Weights of a small encoder-decoder audio transcriber.
Model: 11.6M parameters, log mel input, encoder arch crnn, encoder norm batchnorm, encoder activation gelu, encoder depths [1, 1, 2, 1], encoder widths [96, 112, 144, 176], decoder norm layernorm, decoder activation gelu_tanh.
Training: adamw at rate 0.0015, 700 steps, batches of 48.
Data: trained on short read English sentences (LibriTTS-R), 26041 training examples, 1.3 epochs.
Rows from block 4 of the text decoder, named by matrix and row number. Rows with one number belong to one neuron. Each number is 128 + 24 x the weight over the matrix's rms, rounded and kept within 0 to 255. All counts start at 0.
# fc1: MLP up (decoder.blocks.4.mlp.fc1.weight, 1536x256), inputs 129-171
# fc2: MLP down (decoder.blocks.4.mlp.fc2.weight, 256x1536, transposed), outputs 129-171
fc1.574 [138 103 137 118  94 138 124 167 162 107  99 125 167 137 132 123 119 157  67 160 141 121 131 157  97 123 122 132 158 146 124 161 132 128 145 153 125 140 130 119 106 118 109]
fc1.575 [124 109 100 147 131 143 112 149 149 121 133  65 161 132  63 140 117 114 165 119 160 104  79  75 116 158 135 136 138 140 117 160 122  97 123  97 133 148 121 102 145 124 130]
fc1.576 [107 121 155 157 144 152 112  91 158 136 147 132 130 110  99 160 112  91 105 115 129 131 124 107 112 129 113 104 140 141 115 162 168 154 108 130 104 140 117 125 141 136 131]
fc1.577 [138 131 139 139 106 138 180 115  98  98 143  77 122 158 149 102  85 174 140 165 131 149 141 137 151 145 149 137 149 121 102 111 153 111 148 123 117 152 133 132 154 130 154]
fc1.578 [140  98 129 178 108  91 146 168 173  57  89 170 148 121 125 102 103 131  98 129  90 103  84 137 130 106 128 120 160 161  69 122 132  78 140 127 128 142 131 134 154 154 149]
fc1.579 [133 107 108 142 128 140 118 158 166 125 100 141 132 163 152 115 150 126  96 122 122 185 135 110  91 158 133 143 168 125  93 122 149 125 130 104 141 167 142 147 118 127 132]
fc1.580 [156 105 149 127 143 105 119 126 151 113 100  98 118 122 137 110 109 133 153 167 130 128 118 140 107 130 122 119 144 136  99 131 102 141 126 156 126 131 139 158 150 145 147]
fc1.581 [119 150 138 181 148 125 134 136 147 109 105 143 150 108 130 149 143 124 103 157 125 115 127 121 123 117 138 154 134 130 123 140 163 100 117 119 136 137 116 142 125 135 155]
fc1.582 [124 142 140 129 121 128 155 106 104 121  96  89 157 103 159 126 118 187 107 138 138 137 143 111 114 144 153 113 172 123 142 104 144 106 125 130 135 122 122 160 118 164 126]
fc1.583 [119 124 145 112 144 140 174  70 136 165 110 107 137 150 129 116 126 130 156 139 127 127 116 118 139 131 133  91 125 103  81 167 162 119 139 162 152 153 177 164 150 134 134]
fc1.584 [156 119 117 162 111 103  97 107 133 101 134 116 143 142 106 105 132 153 118 138 137 141 117 106 146 128 115 166 173 110 105 108 130 144 130 124 114 116 139 148 128 149 115]
fc1.585 [130 174 140 150 118 133 119 124 148 127 103 138 172 123 113 127 149 126 100 114 133 130 103 122 123 129 139 132 140  86 116  98 145 150 132 132 149 140 111 132 128 112 114]
fc1.586 [125 130 148 142  94 135 145 114 115 110 122 157 149 135 107 124  98 193 205 129 120 121 189 138 149 159 104 155 127 137 132 114 122 107 106 148 155 102 130 133 112 129 144]
fc1.587 [193  88 140 112 147 119 108 154 159 125 139  64 117 136 186 140 101 180  96 153 105 133 127 136 140 115 142 127 143 136 137 153 130 117 122 112 110  98 127 122 123 124 131]
fc1.588 [140 105 140 167 131  93  81 127 184  68 144 152 128 169 139  94 100 166 105 123  87 128  73 156 109 102 195 118 125 147  87  97 133  79 119 136 155 132 163 143 151 156 175]
fc1.589 [ 94  99 139 130 125 138 123 148 118 140 153 100 141 141 150 143 118  98 171 127 139 140 123 114 118 118 115 111 140 137 120 150 156 166 103 131 144 106 151 122 135 126 101]
fc1.590 [145 146 122 176 191 110 154 106 105 127 137 155 152 157 115 127 162 146 152 115 160 148 152  71 122 163 114 119 128 180 119 153 129 122 135 153 122 124 122 113 123 148 108]
fc1.591 [148 126 127 149  99  97 143 157 120 115  86 126 101 125 153 112 124 134  98 137 123 137 122 117 134 122 113 123 123 153  92  97 123 142 117 122 161 130 141 145 118 118  95]
fc1.592 [124 128 125 157 120  81 108 188 166 100  94 153 116 170  87 128 149 150 103 100 120  96 147 179 125 125 130 121 149 126  98 108  89 136 135 137 158 145 146 126 127 168 159]
fc1.593 [136 156 133 114 155 108  99  87 119 163 113  88 154 148 208  83 151 108 178 113 118 107 149 121 174 101 147 105 126 146  62 156 178 136 133 142  97  95 107 179  83 107  82]
fc1.594 [169 120 130 139  85  81  94 161 160 126 131 126 136 117  95  88 156 166 101 143 140 175 157 112 155 100 149 114 136 114  99 130 150 157  93 163 127 103 107 138 122  81  75]
fc1.595 [125 105 100 151 136 106 136 104 110 143 102  63 200 151  96 109 135 156 129 132 113 111 141 107 134 139 132  90 109 193  98 100 137 114 118 154 131 148 176 143 117 116 178]
fc1.596 [132 115 126 132 150 126 151 101 129 121 112 151 115 122 100 121 186 117 132 127 113 127 181  89 147 126 101 109 147 125 146 119 140 138 151 145 127 123 109 136 158 109  84]
fc1.597 [135 101 155 124 142 111  88 143 107 132 113 151 145 146 147 132 152 107 152 126  80 113 121 152 143 113 158  89  86 147  98 133 140  95 115 128 181 118 161 141 148 150 120]
fc1.598 [134 118 127 101  77 117 139 111 146 144 113 109 119 133 145  92 137 134 111 124 145 128  96 135  78 129 178 106 166 126 129 151 158 131 112 110 141 106  98 162 153 136 152]
fc1.599 [135 121 134 160 129 118 141 152 173  74  76 155 125 134 140 114 140 167 118 157 105 104 162 105 178 142 138 121 113 129 125 123 153  94 122 158 152 119 118 161 106 138 118]
fc1.600 [ 92 122 179 191  85 106 122 125 119 112 129 163 127 168 130 128 133 156 109 129 115 138 165 104 111 153  79 137 142 155 114  79  94  97  87 125 178 112 149 174 125 149 138]
fc1.601 [142 163 103 186 134 141 129 164 133  98 137 158 102 119 144 140 121 150 137 136 151 172 181 132 132 130 117 108 124 110 113 143 135 163 130 110 122  98 137 107 135 119  80]
fc1.602 [139 100 113  97 108 122 130 120 178  50 150 166 114 136 116 129  96 154  88 159 154 127  96 142 136 134 163 135 152 145 112  98 104 127 132 144 158 175 131 135 118 126  93]
fc1.603 [ 88 168 147 177 125 136 141  90 179 105 109 109 156 164 137 123 113 128  99 125 125 110 130 139 115 120 112 147 152 101 117 121 119 136 124 126 133 124 106 118 150 149 152]
fc1.604 [140 109 140 152 134 104 120 139 147 104 158 100 142 120 139 126 108 156  92 106 140 141 126 148 142 151 113 119 149 123  95 136 126 135 110 139 131 164 132 129 110 139 139]
fc1.605 [145 119 143 163  94  96 138 103 112 136 107 111 121 111 116  79 128 166 124 102 121 114 119 126 124 139 143 121 132 125 128 132 138 138 151 176 130 148 121 149 141 132  96]
fc1.606 [178 163 131 143 130 110 125 140 137  60 108 164 123 104  76 143 128 127 110 117 140 148 115 112 154 166 128 129 156 112 137 173 101 138 124 139  90 129 117 124 116 124 162]
fc1.607 [137 140 137 112  94 150 145 154 141 112 123 116 149 178 144 135 152  94  99 120 137 129  98 136 111 142 126 119 111 117 130 134  94 154  69 103 110 128 122 130 116 129 115]
fc1.608 [125 131 136 152 169 126 173  95 109 136 123 122 122 143 168 157  90 137 154 176 100 119 145 131  93  97 129  98 102 136 121 136 121 105 122 109 120 138 166 136 124 148 112]
fc1.609 [113 117 153 123 142 113  96 136 103 125 130 158  99 156 120 117 115  94 104 168 118 164 103 112 160 143 168 114 114 152 116 124 180 160  64 141 123 185 114 139 100 109 112]
fc1.610 [134 107 156 146 142 108 131 156 185 105  74 130 158 125  92 148 124 115 111  77 112 147  98 133 124 110 132 114 123 139 146 140 120 114 119 136 165 169 149 110 183 171 150]
fc1.611 [214 156 171 155  99  21  83 151 162 125 116  83 150 172  85 121  48 132 128 120 126 155  33 116  81 176 187 109 155 100  76  84 107  90 106 108 176  97 148 114 137 154 192]
fc1.612 [125 106 137 191 104  65 149 127 140 118 101 163 123 166 133 128 132 181  87 102  95 106 109 142 135  95 129 164 149 153 141 117 120 124 137 127 127 152 130 128 163 125 144]
fc1.613 [115 102 118 142 124  85 149 126 165 125 134 116 144 145 100 110 105 146 113 119 127 113 137 140 141 105 138  89 132 110 111 139 139 119 134 144 170 133 164 137 153 130 112]
fc1.614 [112 110 111 120 112 136 105 128 115 153 114 107 173 126 128 102 148 161 104 132 132 148 129 121 140 127 172  98 168 178 116 150 154 106 104 175 111 122 162 138 127 147 116]
fc1.615 [ 75 138 101 143  98 114 168  95 135  98 133 102 152 210 144  92 114 149 166 112  83 120 115 138  78 109 101  66 122 149  81  89 109  95 171 161 150  99 134 117 115 130 152]
fc1.616 [116 143 108 119 139  90 112 121 167  58 115 187 105 132 124 165  95 152  96 134 140  77 131 133  91 147 119 131 123 121 120 137 145  85 114 120 139 197 177 174  80 193  92]
fc1.617 [140 121 115 160 134 128 147 110 118 121  72 122 125 150 112  80  94 167 151 140 107 141 129 149 134  78 112 130 162 121 153 122 168 104 175 159 150 123 115 139 145 128 156]
fc1.618 [129 148 117 147 139 130 106 112 137  97  95 127 140 130 107 116 108 139 119 133 144 134 124 106 115 126 145 165 123 122 100 133 146 124 124 118 121 147 134 144 154 145 149]
fc1.619 [106 116 151 147 118 108 131 108 170 161 123  89 133 155 145 137  89  86 145 121  61 139 162 133 115 162 121  72 166 120 144 147 171 140 119 103 138  88 122 122 152 114 163]
fc1.620 [147 119 148 120  91  63 102 171 164  81  95 110  96 136 108 129  82 123 137 173 127 111  84 104 141 140 130 105 134 151  75  88 137 111  74  89 178  93 147  96 144 151 151]
fc1.621 [104 168 122 156 103 146 111 137 129 129 126 150 131 142  70 142 112 138  74 152 103 147 148  62 137 107  99 158 163 106 137 143 133 138 115 132 144 107 124 166 140 129  96]
fc1.622 [155  94 150 128 124 123 115 117 144 177 131  84  93 109 150 140 101 119 124 175 177 149 138 145 114 125 169  79 132 109 124 150 154 158 101 131 119 144  95 158 151  76 142]
fc1.623 [135 108 123 134  98 135 107 109 109 125 129 136 117 151 101 100 151  95 123 154 107 113 152 150 101 121 155 126 116 140 110 121 132 129 118 145 166 115 117 145 107 148 127]
fc1.624 [158 118  83 145 115 153 121 153 111 132 149 175 117 150 182 123 158 123 100 135 103 145 186 128 143 119 133 157 160 102 162 157 164 144 164 110 117 150 133 120  86 114 106]
fc1.625 [ 89 122 149 136 103 127 138 104 148 118 100 145 152 164 128  93  84 190 126 144  84 109 121 168 113 110 117 151 125 132 108 118 110 114 115 109 162 160 131 136 167 122 161]
fc1.626 [142 113 139 163 108  85 134  79 103  92 123 154 128  93 139 112 147  95 136 148 147 125 105  97 113 129 108 107 120  92 105 142 175 125 113 162 130 130 141 131 117 156 119]
fc1.627 [101 126 141 133 157 111 145 131 111  84 121 104 193 152 108  99 108 161 160 111 101 114 120 125 138 153 125 147 120 178 117 112 120 130  95 142 135 143 128 116 131 139 125]
fc1.628 [142 131 136 147 136 147 115 100 158 108 161 117 121 130 140 101 129 118 131 127 116 162 120 157 127 162 128 147 135 143 108 141 150 113  64 148 156 146 132 157 135 167 116]
fc1.629 [122 163 180 176 153  54 129 138 177  81  45 147 120 176 143 125 109 199 132 132  88 100  63 154 107  99 135 128 116 135 105 101 117  71 118 164 167 114 148 115 192 151 148]
fc1.630 [109 187 159 132 118  59 227  85 126 139 126 139 164 183 115 143 142 140 151 152 109 120 137 154 116 122 117 118 145 103 166 182  97  79 114 147 149 116 163 112 142 141 139]
fc1.631 [135  99 110 137 151 124 138 107 162 110  92 136 175 135  82 114 142 120 127 151 149 102 163 142  62 143 130 138 148 126 130 126 122 121 128  94 128 160 128 126 130 127 101]
fc1.632 [116 101 126 143 134 117  95 117 142 114 134 124 139 108 154 137 119  99 121 126 161 146 120 134 135 147 160 102 110 157 139 125 115 162 127 132 134 176 122 150 159 133 162]
fc1.633 [ 93 136 126 136 127 141 149  65 111 132 131  80 124 130 134  90 149 127 166 153 123 131  95 132 172  85 139 130 126 125 144 122 160  78 135 137 133 142 137 134 136 129 148]
fc1.634 [153 149  90 145 146 115 105 156 132  59 124 158 139 126  54 157 125 145 126  93 105 120 148 154 137 154 155 157 111 123 152 101  99 108  93 146 108  95 124 148 118 156 105]
fc1.635 [152 131 123 124  93 102  95  78 136 131 148 117 154 135 130 143 144 119 136 141 117 135 141 137 155 119 154 133 138 153 105 109 116 119 119 132 129 124 180 156 131  98 154]
fc1.636 [125 101 156 119 139 131 169 106 119 129 106 146 120 136 134 117 109 130 114 116 107 163 107 126 107 142 145 130 176 130  85 160 137 123 135 120 121 147 103 122 139 150 154]
fc1.637 [144 152 122 128 180 133 137  88 103 139 162 106 152 134 114 102 126  83 140 138 151 159 165  98 109 148 123 155 138 155 147 129 124 161 113 138 120 144 145 146 155 115  98]
fc1.638 [132  76 162 147 124  98 152 147 146  95 104 103 174  75 110  92  77 149 123 147 136  95 120 129 145 130 143 110 162 136 135  99  92 145 118 132 126 160 131 131  95 151 113]
fc1.639 [155 151  95 129 154 121 126 118 122  99 102 131 119 149  86  99 111 139 146 130 141 130 141  76 128 140 116 121 135 108 118 114 100 105 113 120 126 151 118 115 114 130 150]
fc1.640 [149 124 116 143 149 120 156 120 149 151 109 123 135 146  99 110 137 171 144 123 109 124 129 103 105 113 110 136 160 122  78 116 147 111 136 134 153 181 128 104 135 150 135]
fc1.641 [186  88 183 160 139  90 112 174 140 102 124  98 159 150  93 145 112 166 109 116 102 151  95 152 134 143 150 137 151 143  85  92 116 179  80 109 134 111 139  97 156 153 161]
fc1.642 [150 107 104 130  80 138 109 104 102  95 140 116 166 108 135  88 142 123 142 151 111 135 165 124 147 115 110 150 132 144 100 125 148 132 137 103 153 114 123 169 121 128 136]
fc1.643 [153 140 138 134 156 161 165 132 160 115 122 109  93 134 118  88 150 111 134 142  97 135 105 104 160 110 198 110 179 134 150 147 113 139 129 126 146 160 122 126  90 140 154]
fc1.644 [204 172  92 110 160 101 107 174 127  64 153 133 139 137  85 141 192 141  84 146 136 214 126 153 149 102 120 143 130  89 139 142 121 143  91 104 113  96 127 114 134 114  74]
fc1.645 [151 111  84 116 146 131 114 118 109 106 142 157  92 103 151 134 121 112  97 157 133 163 176 150 148  82 119 130 131 124 169 113 136 164 130 181  99 136 110 148 110 127  89]
fc1.646 [158 191 155 186 113 104 132 147 140 143 137 149 168 171 119 104 119 149 128 154  93 122 131  98  94 109 166  90 125 109 122 115 143 144 117  94 184 161 137 184 118 147  96]
fc1.647 [104  72 104 128 129 114 124 126 155 160 141 156 103 115 129 122 159 173 137 145 142 140 166 132 122 131 144  93 131 132  79 117 119 107 115 173 124  98 133 131 106  89 124]
fc1.648 [165 147 139 107 109 127 121 120 125 117 133 141 136 162  86 109 118 183 129 146 157 148  94 112 117 118 104  90 134  98  86 117 114 108 152  99 109 146 111 140 145 114 133]
fc2.574 [134 120  97 114 153 111 161 154 125 117  94 160 119 149  99 124 146 111 153 138 131 141 146 160 145 109 106 117 125 118 148 121 133 115  92  70 104 109 131 134 136 137 177]
fc2.575 [142 151 142 106  95 110 148 113  90 110  78 128  94 111 126 107 106 143 116 171 120 105 100 139  90 116 157 152 114 141 128 120 114  98 134 111 158 103  93 113 128 122 128]
fc2.576 [116  97 155 117 103 143  79 128 165 166 142  98 145 146 101 163 155  67 101  55 122 124 112  94 114 149 137 142 189 132 141 128 177 153  74  91 165 122 118 174 138 127 109]
fc2.577 [134 104 111 110 151 130 119 123 154  96 135 113 141 147 116  96 166 129 128 153 123 106 106 144 121 138 145 128 125 148 186 152 135 114 107 110 115 159  91 129 154 124 177]
fc2.578 [177 159 136 157  95 122  95 179 174 106 152 158 104 103 132 169 111 140 123 141 115  89 109 124 168 110  90 145  69 133 128 126 134 147 100 120 154 136  93 112 148 135 190]
fc2.579 [148 118 104 128 137 118 136 141  98 122 107 120 164 135 121 156 137 134 107 172 116 150  97 119 169 103 135 129 154 126 148 115 116 144 101 154 115 124 139 101 147  98 130]
fc2.580 [142 154 109 119 144 145 116 140 119 129 123 173 124 125 117  80 107 104 115 150 156 129  97 128 149 131 107 117 123 131 113 145 120 127 135 184 142 172 128 108 101 149 162]
fc2.581 [134 103 114 135 165 140 116 117 162 139 132 146 104 124 112 155 117 124 119  85  95 125 148 127 137 105 149  94 105 141 115 127 120 164 120 121 125 151 125 115 106 138 111]
fc2.582 [140 103 111 124 163 139  92 125 115 119 121 128 117  81 151 124 163 128 147 154 124 143 133 121 115 130 108 138 164 130 119 130 127 111 144 134 145 135 157 109 124 128 128]
fc2.583 [160 133 104 145 159 145 115 162 118 118  83 144 159 123  74  68 121 111 123 152  94 105  97 114 132 148 118 136 153 112 116 114 137 104 134 112 118 131  96 150 153 160 114]
fc2.584 [103 133 110 102 102 124 106 118 101 124 144 208 140 139 113 127 129 108 115 127 147 142 103 126 151 122 142 134  95  93 140 117 124  95 153 176 114 109 157 117 133 118 145]
fc2.585 [149 138 130 101 119 118 121 122 110 130 150 115 124 177  96 149 122 113 108 101 135 163 123 141 142 137 129 126 131 114 123 125 108 145 116 155 154  94 125 165 138 160 128]
fc2.586 [132 158  73 124 127 127 152  92 106 173  88 132 129 153 163  95 107 127 121 132 127 126 159  91 178 152 108 129 132 150 124 115 119  98 119 124 131 100 150 115 132 129  98]
fc2.587 [147 180 156 101 159 151 111  91 121 109 146  98 119 160 144 132 103 120  99 131 127 157 137 150 115  86 120 148 147 141 106  98 121 136 134 122 120 106 127 140 153  94 114]
fc2.588 [151 171 166 142 109 129  95 133 153 115  96 161 108 122 134 145  97 167 129 164 104 130 144 144 158 130 141 134 115 148 138 117  64 107  96 141  97 133 104 118 185 168 118]
fc2.589 [143 102 109 151 149 119 109 150 136 162 145 120 123 109 115 142 112 147 173 109 135  97 158  78 175 163 115 169 163  94 116 138 133 167 170 124 130 155 138 121  88  82 128]
fc2.590 [107 129 146 130 107  99 191 163 113 126 111 131 160 130  98 130 111 120 170 129 129 142 139 140 108 134 103 108 147 159 135 151 131 100 120 155 101 140 139 136 144 102 121]
fc2.591 [110 104 136 169 144 144 170 129 137 123 157 153 128 172 125 158 117  95 106  91 105 125 132 104 145 132 131 173 121 131 100 119 124 121 118 107  96 133 131 121 125 154 121]
fc2.592 [154 137 139 127 130 147 151 117 101 134 107 144 118 104 113 156 106 114 123 111  94  80 120 147 121 125 151 143 109 146 128 117 103 109 113 133 105 117 133 138 118 149 128]
fc2.593 [ 95 138 126 128 126 148 118 145 126 143 175 141 202  93 165 145 138 197 160 128 148 115  81 101 148 149 107 200 144 137 101  85 110 156 133 113 149 138 104 176 115  80  73]
fc2.594 [127 144  86 128 120 147 118 177  97 131 160  82 101 131 141 122 106 166 132  88 126 116  94 168 161 141 140 141 149 123 106 122  78 106 113 147 148 139 104 129 132 107 145]
fc2.595 [104 106 130 138 130 108 147 137 135 136  87 121 194 136 115 110 115 101 125 155 159 128 121 142  61 188  78 123 128 153 138 119 107  68 183 142 127 119 121 146  77 137 153]
fc2.596 [109 158 107 123  77 133  96 116 130 133 133 156 128 157 120 165 125 134 146  82 119 126 156  71 133  85 160 160 132  92 146 150 135 105 145 160 128 164 146 137 130 151 148]
fc2.597 [143 107 130 128 154 151 115 126 102 122  97 130 146 161 103 108 124 132 151 100 137 128  96 123 115 131  98 130 110 141 124 135 117 143 112 122 113 133 126 139 146 136 127]
fc2.598 [163 107 126 147 160 150 151 122 103 100 119  76 112 159 154 125 130 143  79 164 114 133 139 166 134 134 145 118  89 158 158 126 109 105  99 132 114 120 120 151 120 113  71]
fc2.599 [ 80 107 137  70 119  88 136 101 152 109 137 150 122 158 153 148 130 113 140 141 105 137 111 141 142 148 136 138 108 125 183 119  96 137 133 130 115 133  95 120 127 116 105]
fc2.600 [115 147 137 122 151 110 131  85 145 122 159 175 120 103 162 120 141 123 160 166 108 117 169 142 101 101  96 139 106 175 126 109 103 142  92  99 102 116 128 131 163 102 108]
fc2.601 [139 122 139 110 125 126 142 144 123  87 163 118 102 153 120 128 107 120 149 147  99 129 144 153 141 138 145 157 112 100 166 146 148 122 122 163 147  86  91 106 133 124 152]
fc2.602 [107 103 126 120 189 134 131 111 137 172 145 168 116 121 103 178 133 155 167 152 157  96 136 144 167 117  80 128  81 112 110 134 110 144 131 146 104 120 137 145  49 156 121]
fc2.603 [ 94 126 136 113 110 142 133 119 149 107 155 127 109 109 100 116 106 158  87 154 104 131 100 111 116 110  97 106 138 126 131 111 101 105 125  95 136 143 137 131 114 119 126]
fc2.604 [149 138 124 149 113 148 156 107 132 158 140 112 153 124 140 111 122 116 133 146  76 130 143 115 141 141 114  86 120 111 118  85 132 137 115 103 125 100 120 117 140 102 128]
fc2.605 [167 106 105 109 126 148 128 147 147 145  99 108 110 130 116 106 149 140 104 135 127 144 111  82 114  96 146 121  98 109  76 113 167 122 115 138  92  95 106 136 131 100 134]
fc2.606 [140  95  62 119 105 127  55 147 143  76 125 113 112 132 101 125 106 172  94 141 111 152 111 148 123 122 111 151  88 154 140 135 144 145 141 105 130 123  86 124 167 118  91]
fc2.607 [141 108 129 111 152 124 103 114 134  89 192 135 104 144  96 140 112  99 145 137 150 163  92 118 157 131  97  87  93 132 103 137 148 122 118 105 159 144 173 136 114 127 134]
fc2.608 [136 146 115 173 114 162 144 137 127 143  90 113 135 132 116 123 104 158 157 136 136 156 149 139 141 102  79 135 161 139 151 115 108 162 134 123 108 128 101 133 152 129 115]
fc2.609 [101 102 113 102 129 129 158 121 140 155 141 159 179 109 109 170 135  83 135 164 139 109 121 107 162 157 114 100 119 158 137 123 136 128  85 111 132 143  99 164  89 139 107]
fc2.610 [ 91 143 120 132  85  70 134 131 104 170 170 175 110 103 140 167 114 104 148 151 137  88  84 166 171 128 128 132 120 163 158 118  75 125 119  98 133 133  97  93 151 142 104]
fc2.611 [ 93 125 185 132 116 158 161 155 128 130  71  95 100 114  79 172 139  89 135 127 167 116 163  87  70 187 129 154 118 110 161  96 143 100 141  90 126 197 149 169  93 123 183]
fc2.612 [160 146 169  96 104 109  90 161 141 123 126 183 127  93 148 136 143 118 151 137  82  94  74 159 123  92  96 144 109 137 165 173 130 116  83 115 103 151 134 167 173 150 135]
fc2.613 [114 120 140 150 119 126 123 112 183 135 111 120 121 131 138 118 113 161 120 142  97 149 131 126 125 123  92 144 134 118 137 123 134 146 111 125 125 159 129  87 165  92 157]
fc2.614 [152 147 102 103 125 151 174 127 106 154 174 101 134  97 133 129 101 124 119 133 128 135 150 144 118  98 133 135 121 101 114 137  88 138 127 119 123 127 102 111 152 139 113]
fc2.615 [ 63 114 104 149 122  98 152  79 158 105 149 104 189 108 112 126  99 143  87 145 136 114 119 152 115 147  91 116 110 136 137 140 109 133 135 171 130 146 127 140 101 127 149]
fc2.616 [100 128 113 160 197 157 192 144  92 154 174 122 147 128 139 110 150 102 189 105 169 137  56 111 160 179 110 181 162 138 119 132 127 168 154  91 126 112 135 130  62  96 104]
fc2.617 [136 128 133 134 121 156 107 126 124 138 145 115 120 120 107 116  96 111 120 112 118 117 142 120 105 124 102  84 163 116 146 128 120 137 102 126 113 127 120 145 161 150 135]
fc2.618 [112 146  84 134 104 149 179 104 131 120 152 161 121 114 125 127 105 111 137 130 134  93 126 129 120 108  94 109 142 133 147 114 104 134 131 122 140  98 146 137 113 117 124]
fc2.619 [130 127 161 126 128 121 128 166 151  73 120 129 111 111 120 146 130 148 149 140 107 125 130 146 120 122  87 132 123 138 152 138  98 118  83 101  80 151 157 117 135 113 125]
fc2.620 [ 94 130 128 100 129 125 156 136 119 120  75 112  56 119 130 187 119 146 149 145 190 121 110 154 115 133 153 123 122 124 139 134  95 128 165 104  82 172 130 149 131 127 143]
fc2.621 [148  70 114 134 145 143  80 183 161 111 149 170 125 108 115 162 169 124 111 123 112 132 167 127 127 106 120 127  96 137 123  94 184 147 163 129 153 104 104 167  98 160 114]
fc2.622 [113 137 109 102 174 172 125 118 126 126 151 120  93  66 159 113 122 157 163 126 172 107 117 123 163 156 136 158 112 109  94 117 126 135 147 132 123 130 113 174 135 133 122]
fc2.623 [138 128 128  98 123 127 149 113 121 107 126 116 133 140 117 131 121 157  92 112 153 113 116 141 142 104 136 144 141 138 151 118 147 168 139 105 163 140 137 104 110 142 107]
fc2.624 [ 62 138 121  88 139 125 138 140 128 106 118 134 133  99 113 138 118 101 137  99 112 139 130 179 138 140 124 130  83 124 117 129 137 127 162  77 110 153 143  93 144 141 121]
fc2.625 [116 103 154 106 153 131 145 121 125 101 148 143 105 116 151 149 110 123 127 163 156  83  88 132 157 115 171 136 132 121 156 124  75 131 104 115 127 172 106 120 168 136 148]
fc2.626 [142 127 123 150 145 115 165  83 131 129 118 127 183 117 147 144 124 193 139 144 102 169  90 134 118 128 139 107 111 158 115 158 121 120 104 142 162 106  95 101 169 142 113]
fc2.627 [133 154 119 143 117 159 115 128 127 172 142 107 150 136 127 123 123 112 179 117  99 132 115 168 108 147 144 105 113 131 147  90 115 102 149 125 139 169 164  98 129 121  91]
fc2.628 [143 118 117 142 118 124 143 109  89 108 117 135 120 139 117 148 161 133 134 145 123 155 156 143 109 121 142 117  83 103 127 118 139 122 139 103 147 164 121 133  73 128 101]
fc2.629 [135 129 168 136  90 123 107 131 156 101 149 140 139 117 164 135 129 124 127 130 152 104  88 132 108 105 146  95  74 168 143 112 120 134 106 122  75 142 102 141 178 108 161]
fc2.630 [151 154 106 160  91 128 141 106 132 131 145 142 187 166 140 125 145 161 132 102 114 132 133 125  95 110 104  80 114 177 156 130 129 131  95 138 145  95 128  88 118 129 132]
fc2.631 [105 133 151  93 155 151 191  96 100 181 107 138 168 165 113 130 104 118 128  87 140 114 116  96 167 165 129 157 101 199 125 124 112  96 143 144 154 160 135 149  66 162 150]
fc2.632 [124 148 116 139 128 112  78 134 122 105 143  89 147 150 136 114 156 114 106 138 130 122  91 161 164 101 122 134 116 130 155 120 141 126 128  99  99 122 126 138 113 120 136]
fc2.633 [145 102 116 149 171 121 120  99  89 135 154 163 138 152 123  93 127 148 112 146 104 127 111 148 121 131  90 105  96 166  99 146  89 148 164 185 135 124  97 125 110 143 150]
fc2.634 [134 127 134 130 182 101  71 135 133  93 162 114 116 142 121 104  74 121 136 110 158 124  92 137 129  93 124  96 104  88 172 124 112 153 134 133 145  92 139 137 158 139 133]
fc2.635 [114 120 140 121 120 105 136  96 122  98 131  93 131 141 102 166 101 145 108 119 139 113 152 113 160 124 153 144 104 108 170 162 148 130 111  96 141 130 130 141 102 128  92]
fc2.636 [133  79 128 149 144 126 135 161 134 118 107 146 148 122 141 113 107 147 121 156 113 113 120 129 175 157 118 112 113 123  91  87 144 110 152 169  91 105 133 121 127 119 140]
fc2.637 [117 110 110 144 169 143 180  81 188 162 137 145 120 120 110 150 134 114 172 125 130 113 137 107 160 119  86 131 149 129 137 123 151 131 123 118 136 125 191 184 137 132 132]
fc2.638 [147 107 118 124 110 132 101 142 124 129 159 141 153 139 112 157 129  92 129 156 133 132  79 104 123 130 137 163 146 129 144 132 143 129 146 143 138 131 148  90 107 158 101]
fc2.639 [159 123  91  81 132 111 102 214 122 143 138 138 132 119 136 129 116 103 154 163  81 135 118 130 114 137 140 115 101 111 159 132 156 157 138 102 123 103 121 136 150 153  77]
fc2.640 [120 134 101 126 126 110 142 181 120 115 132 121 126 147 126 113 140 153 139 138  63 105 157 177 153 109 120 120 150 140 134 128 136 141 123 116 139 115 151 122 145 136 134]
fc2.641 [146 111  99  73 102 172 185 119 142 151 101  90 120 142  79 157 128  75 128 112 132 120  89 102 119 147 136 168 108 153 135 137 135 103 179 118 119 140 119 153 131 114 154]
fc2.642 [126 132 138 102 156 106 134 117 122 103  91  98 134 130 105 136 123 119 105 184 133 150 149 152 140 139 102 115  96 109 138 118 139 143 107 147 149 154 111 147 101 122 129]
fc2.643 [158 150 100 103 140 120 152 140 134 133 151 120 114 138 182 140 112 132 108 122 127 103 111 105 157 123 119 129 114 152 129 128 118 133  94 140  88 113 101 143 138 141  92]
fc2.644 [175 136  65 130 119 103  70 169 134  74 123 152 152 130 158 123 128 161 124 161 119 136 128 137 140 105 148 146 107  78 140 108 123 171 165 111 143  83  64 147 109 122 106]
fc2.645 [132 125 119 101 141 135 119 152 161 122 166 142  90 132  95 151 152  88 104 125 101 119 164 135 167 143  92 151  79  92 150  82 144  96 155 119 102  89 139 106 134 134 101]
fc2.646 [134 163 104 160 162 109 130 122 151 103 124 133 192 120 101 182 107 164 182 167 142 155  73 144 137 134 127 140 142 108 101  76 133 132 127 131 133 136 161 159 102 137 114]
fc2.647 [118 143 127 117 154 145 110 135 104 128  99 161 154 118 142 145 127 131 128 103 157 111 162 153 138 116 102 113  86 176 152 124  63 159 125 132 118  90 110 105 121  98 155]
fc2.648 [122 163 124 154 138 151 125 104 107 121 126  94 109 122 119 125 122 131 115 120 156 124 102  87 102 137 157 124 122 109 113  92 153 146 169 135 122 135 108 144 141 149  91]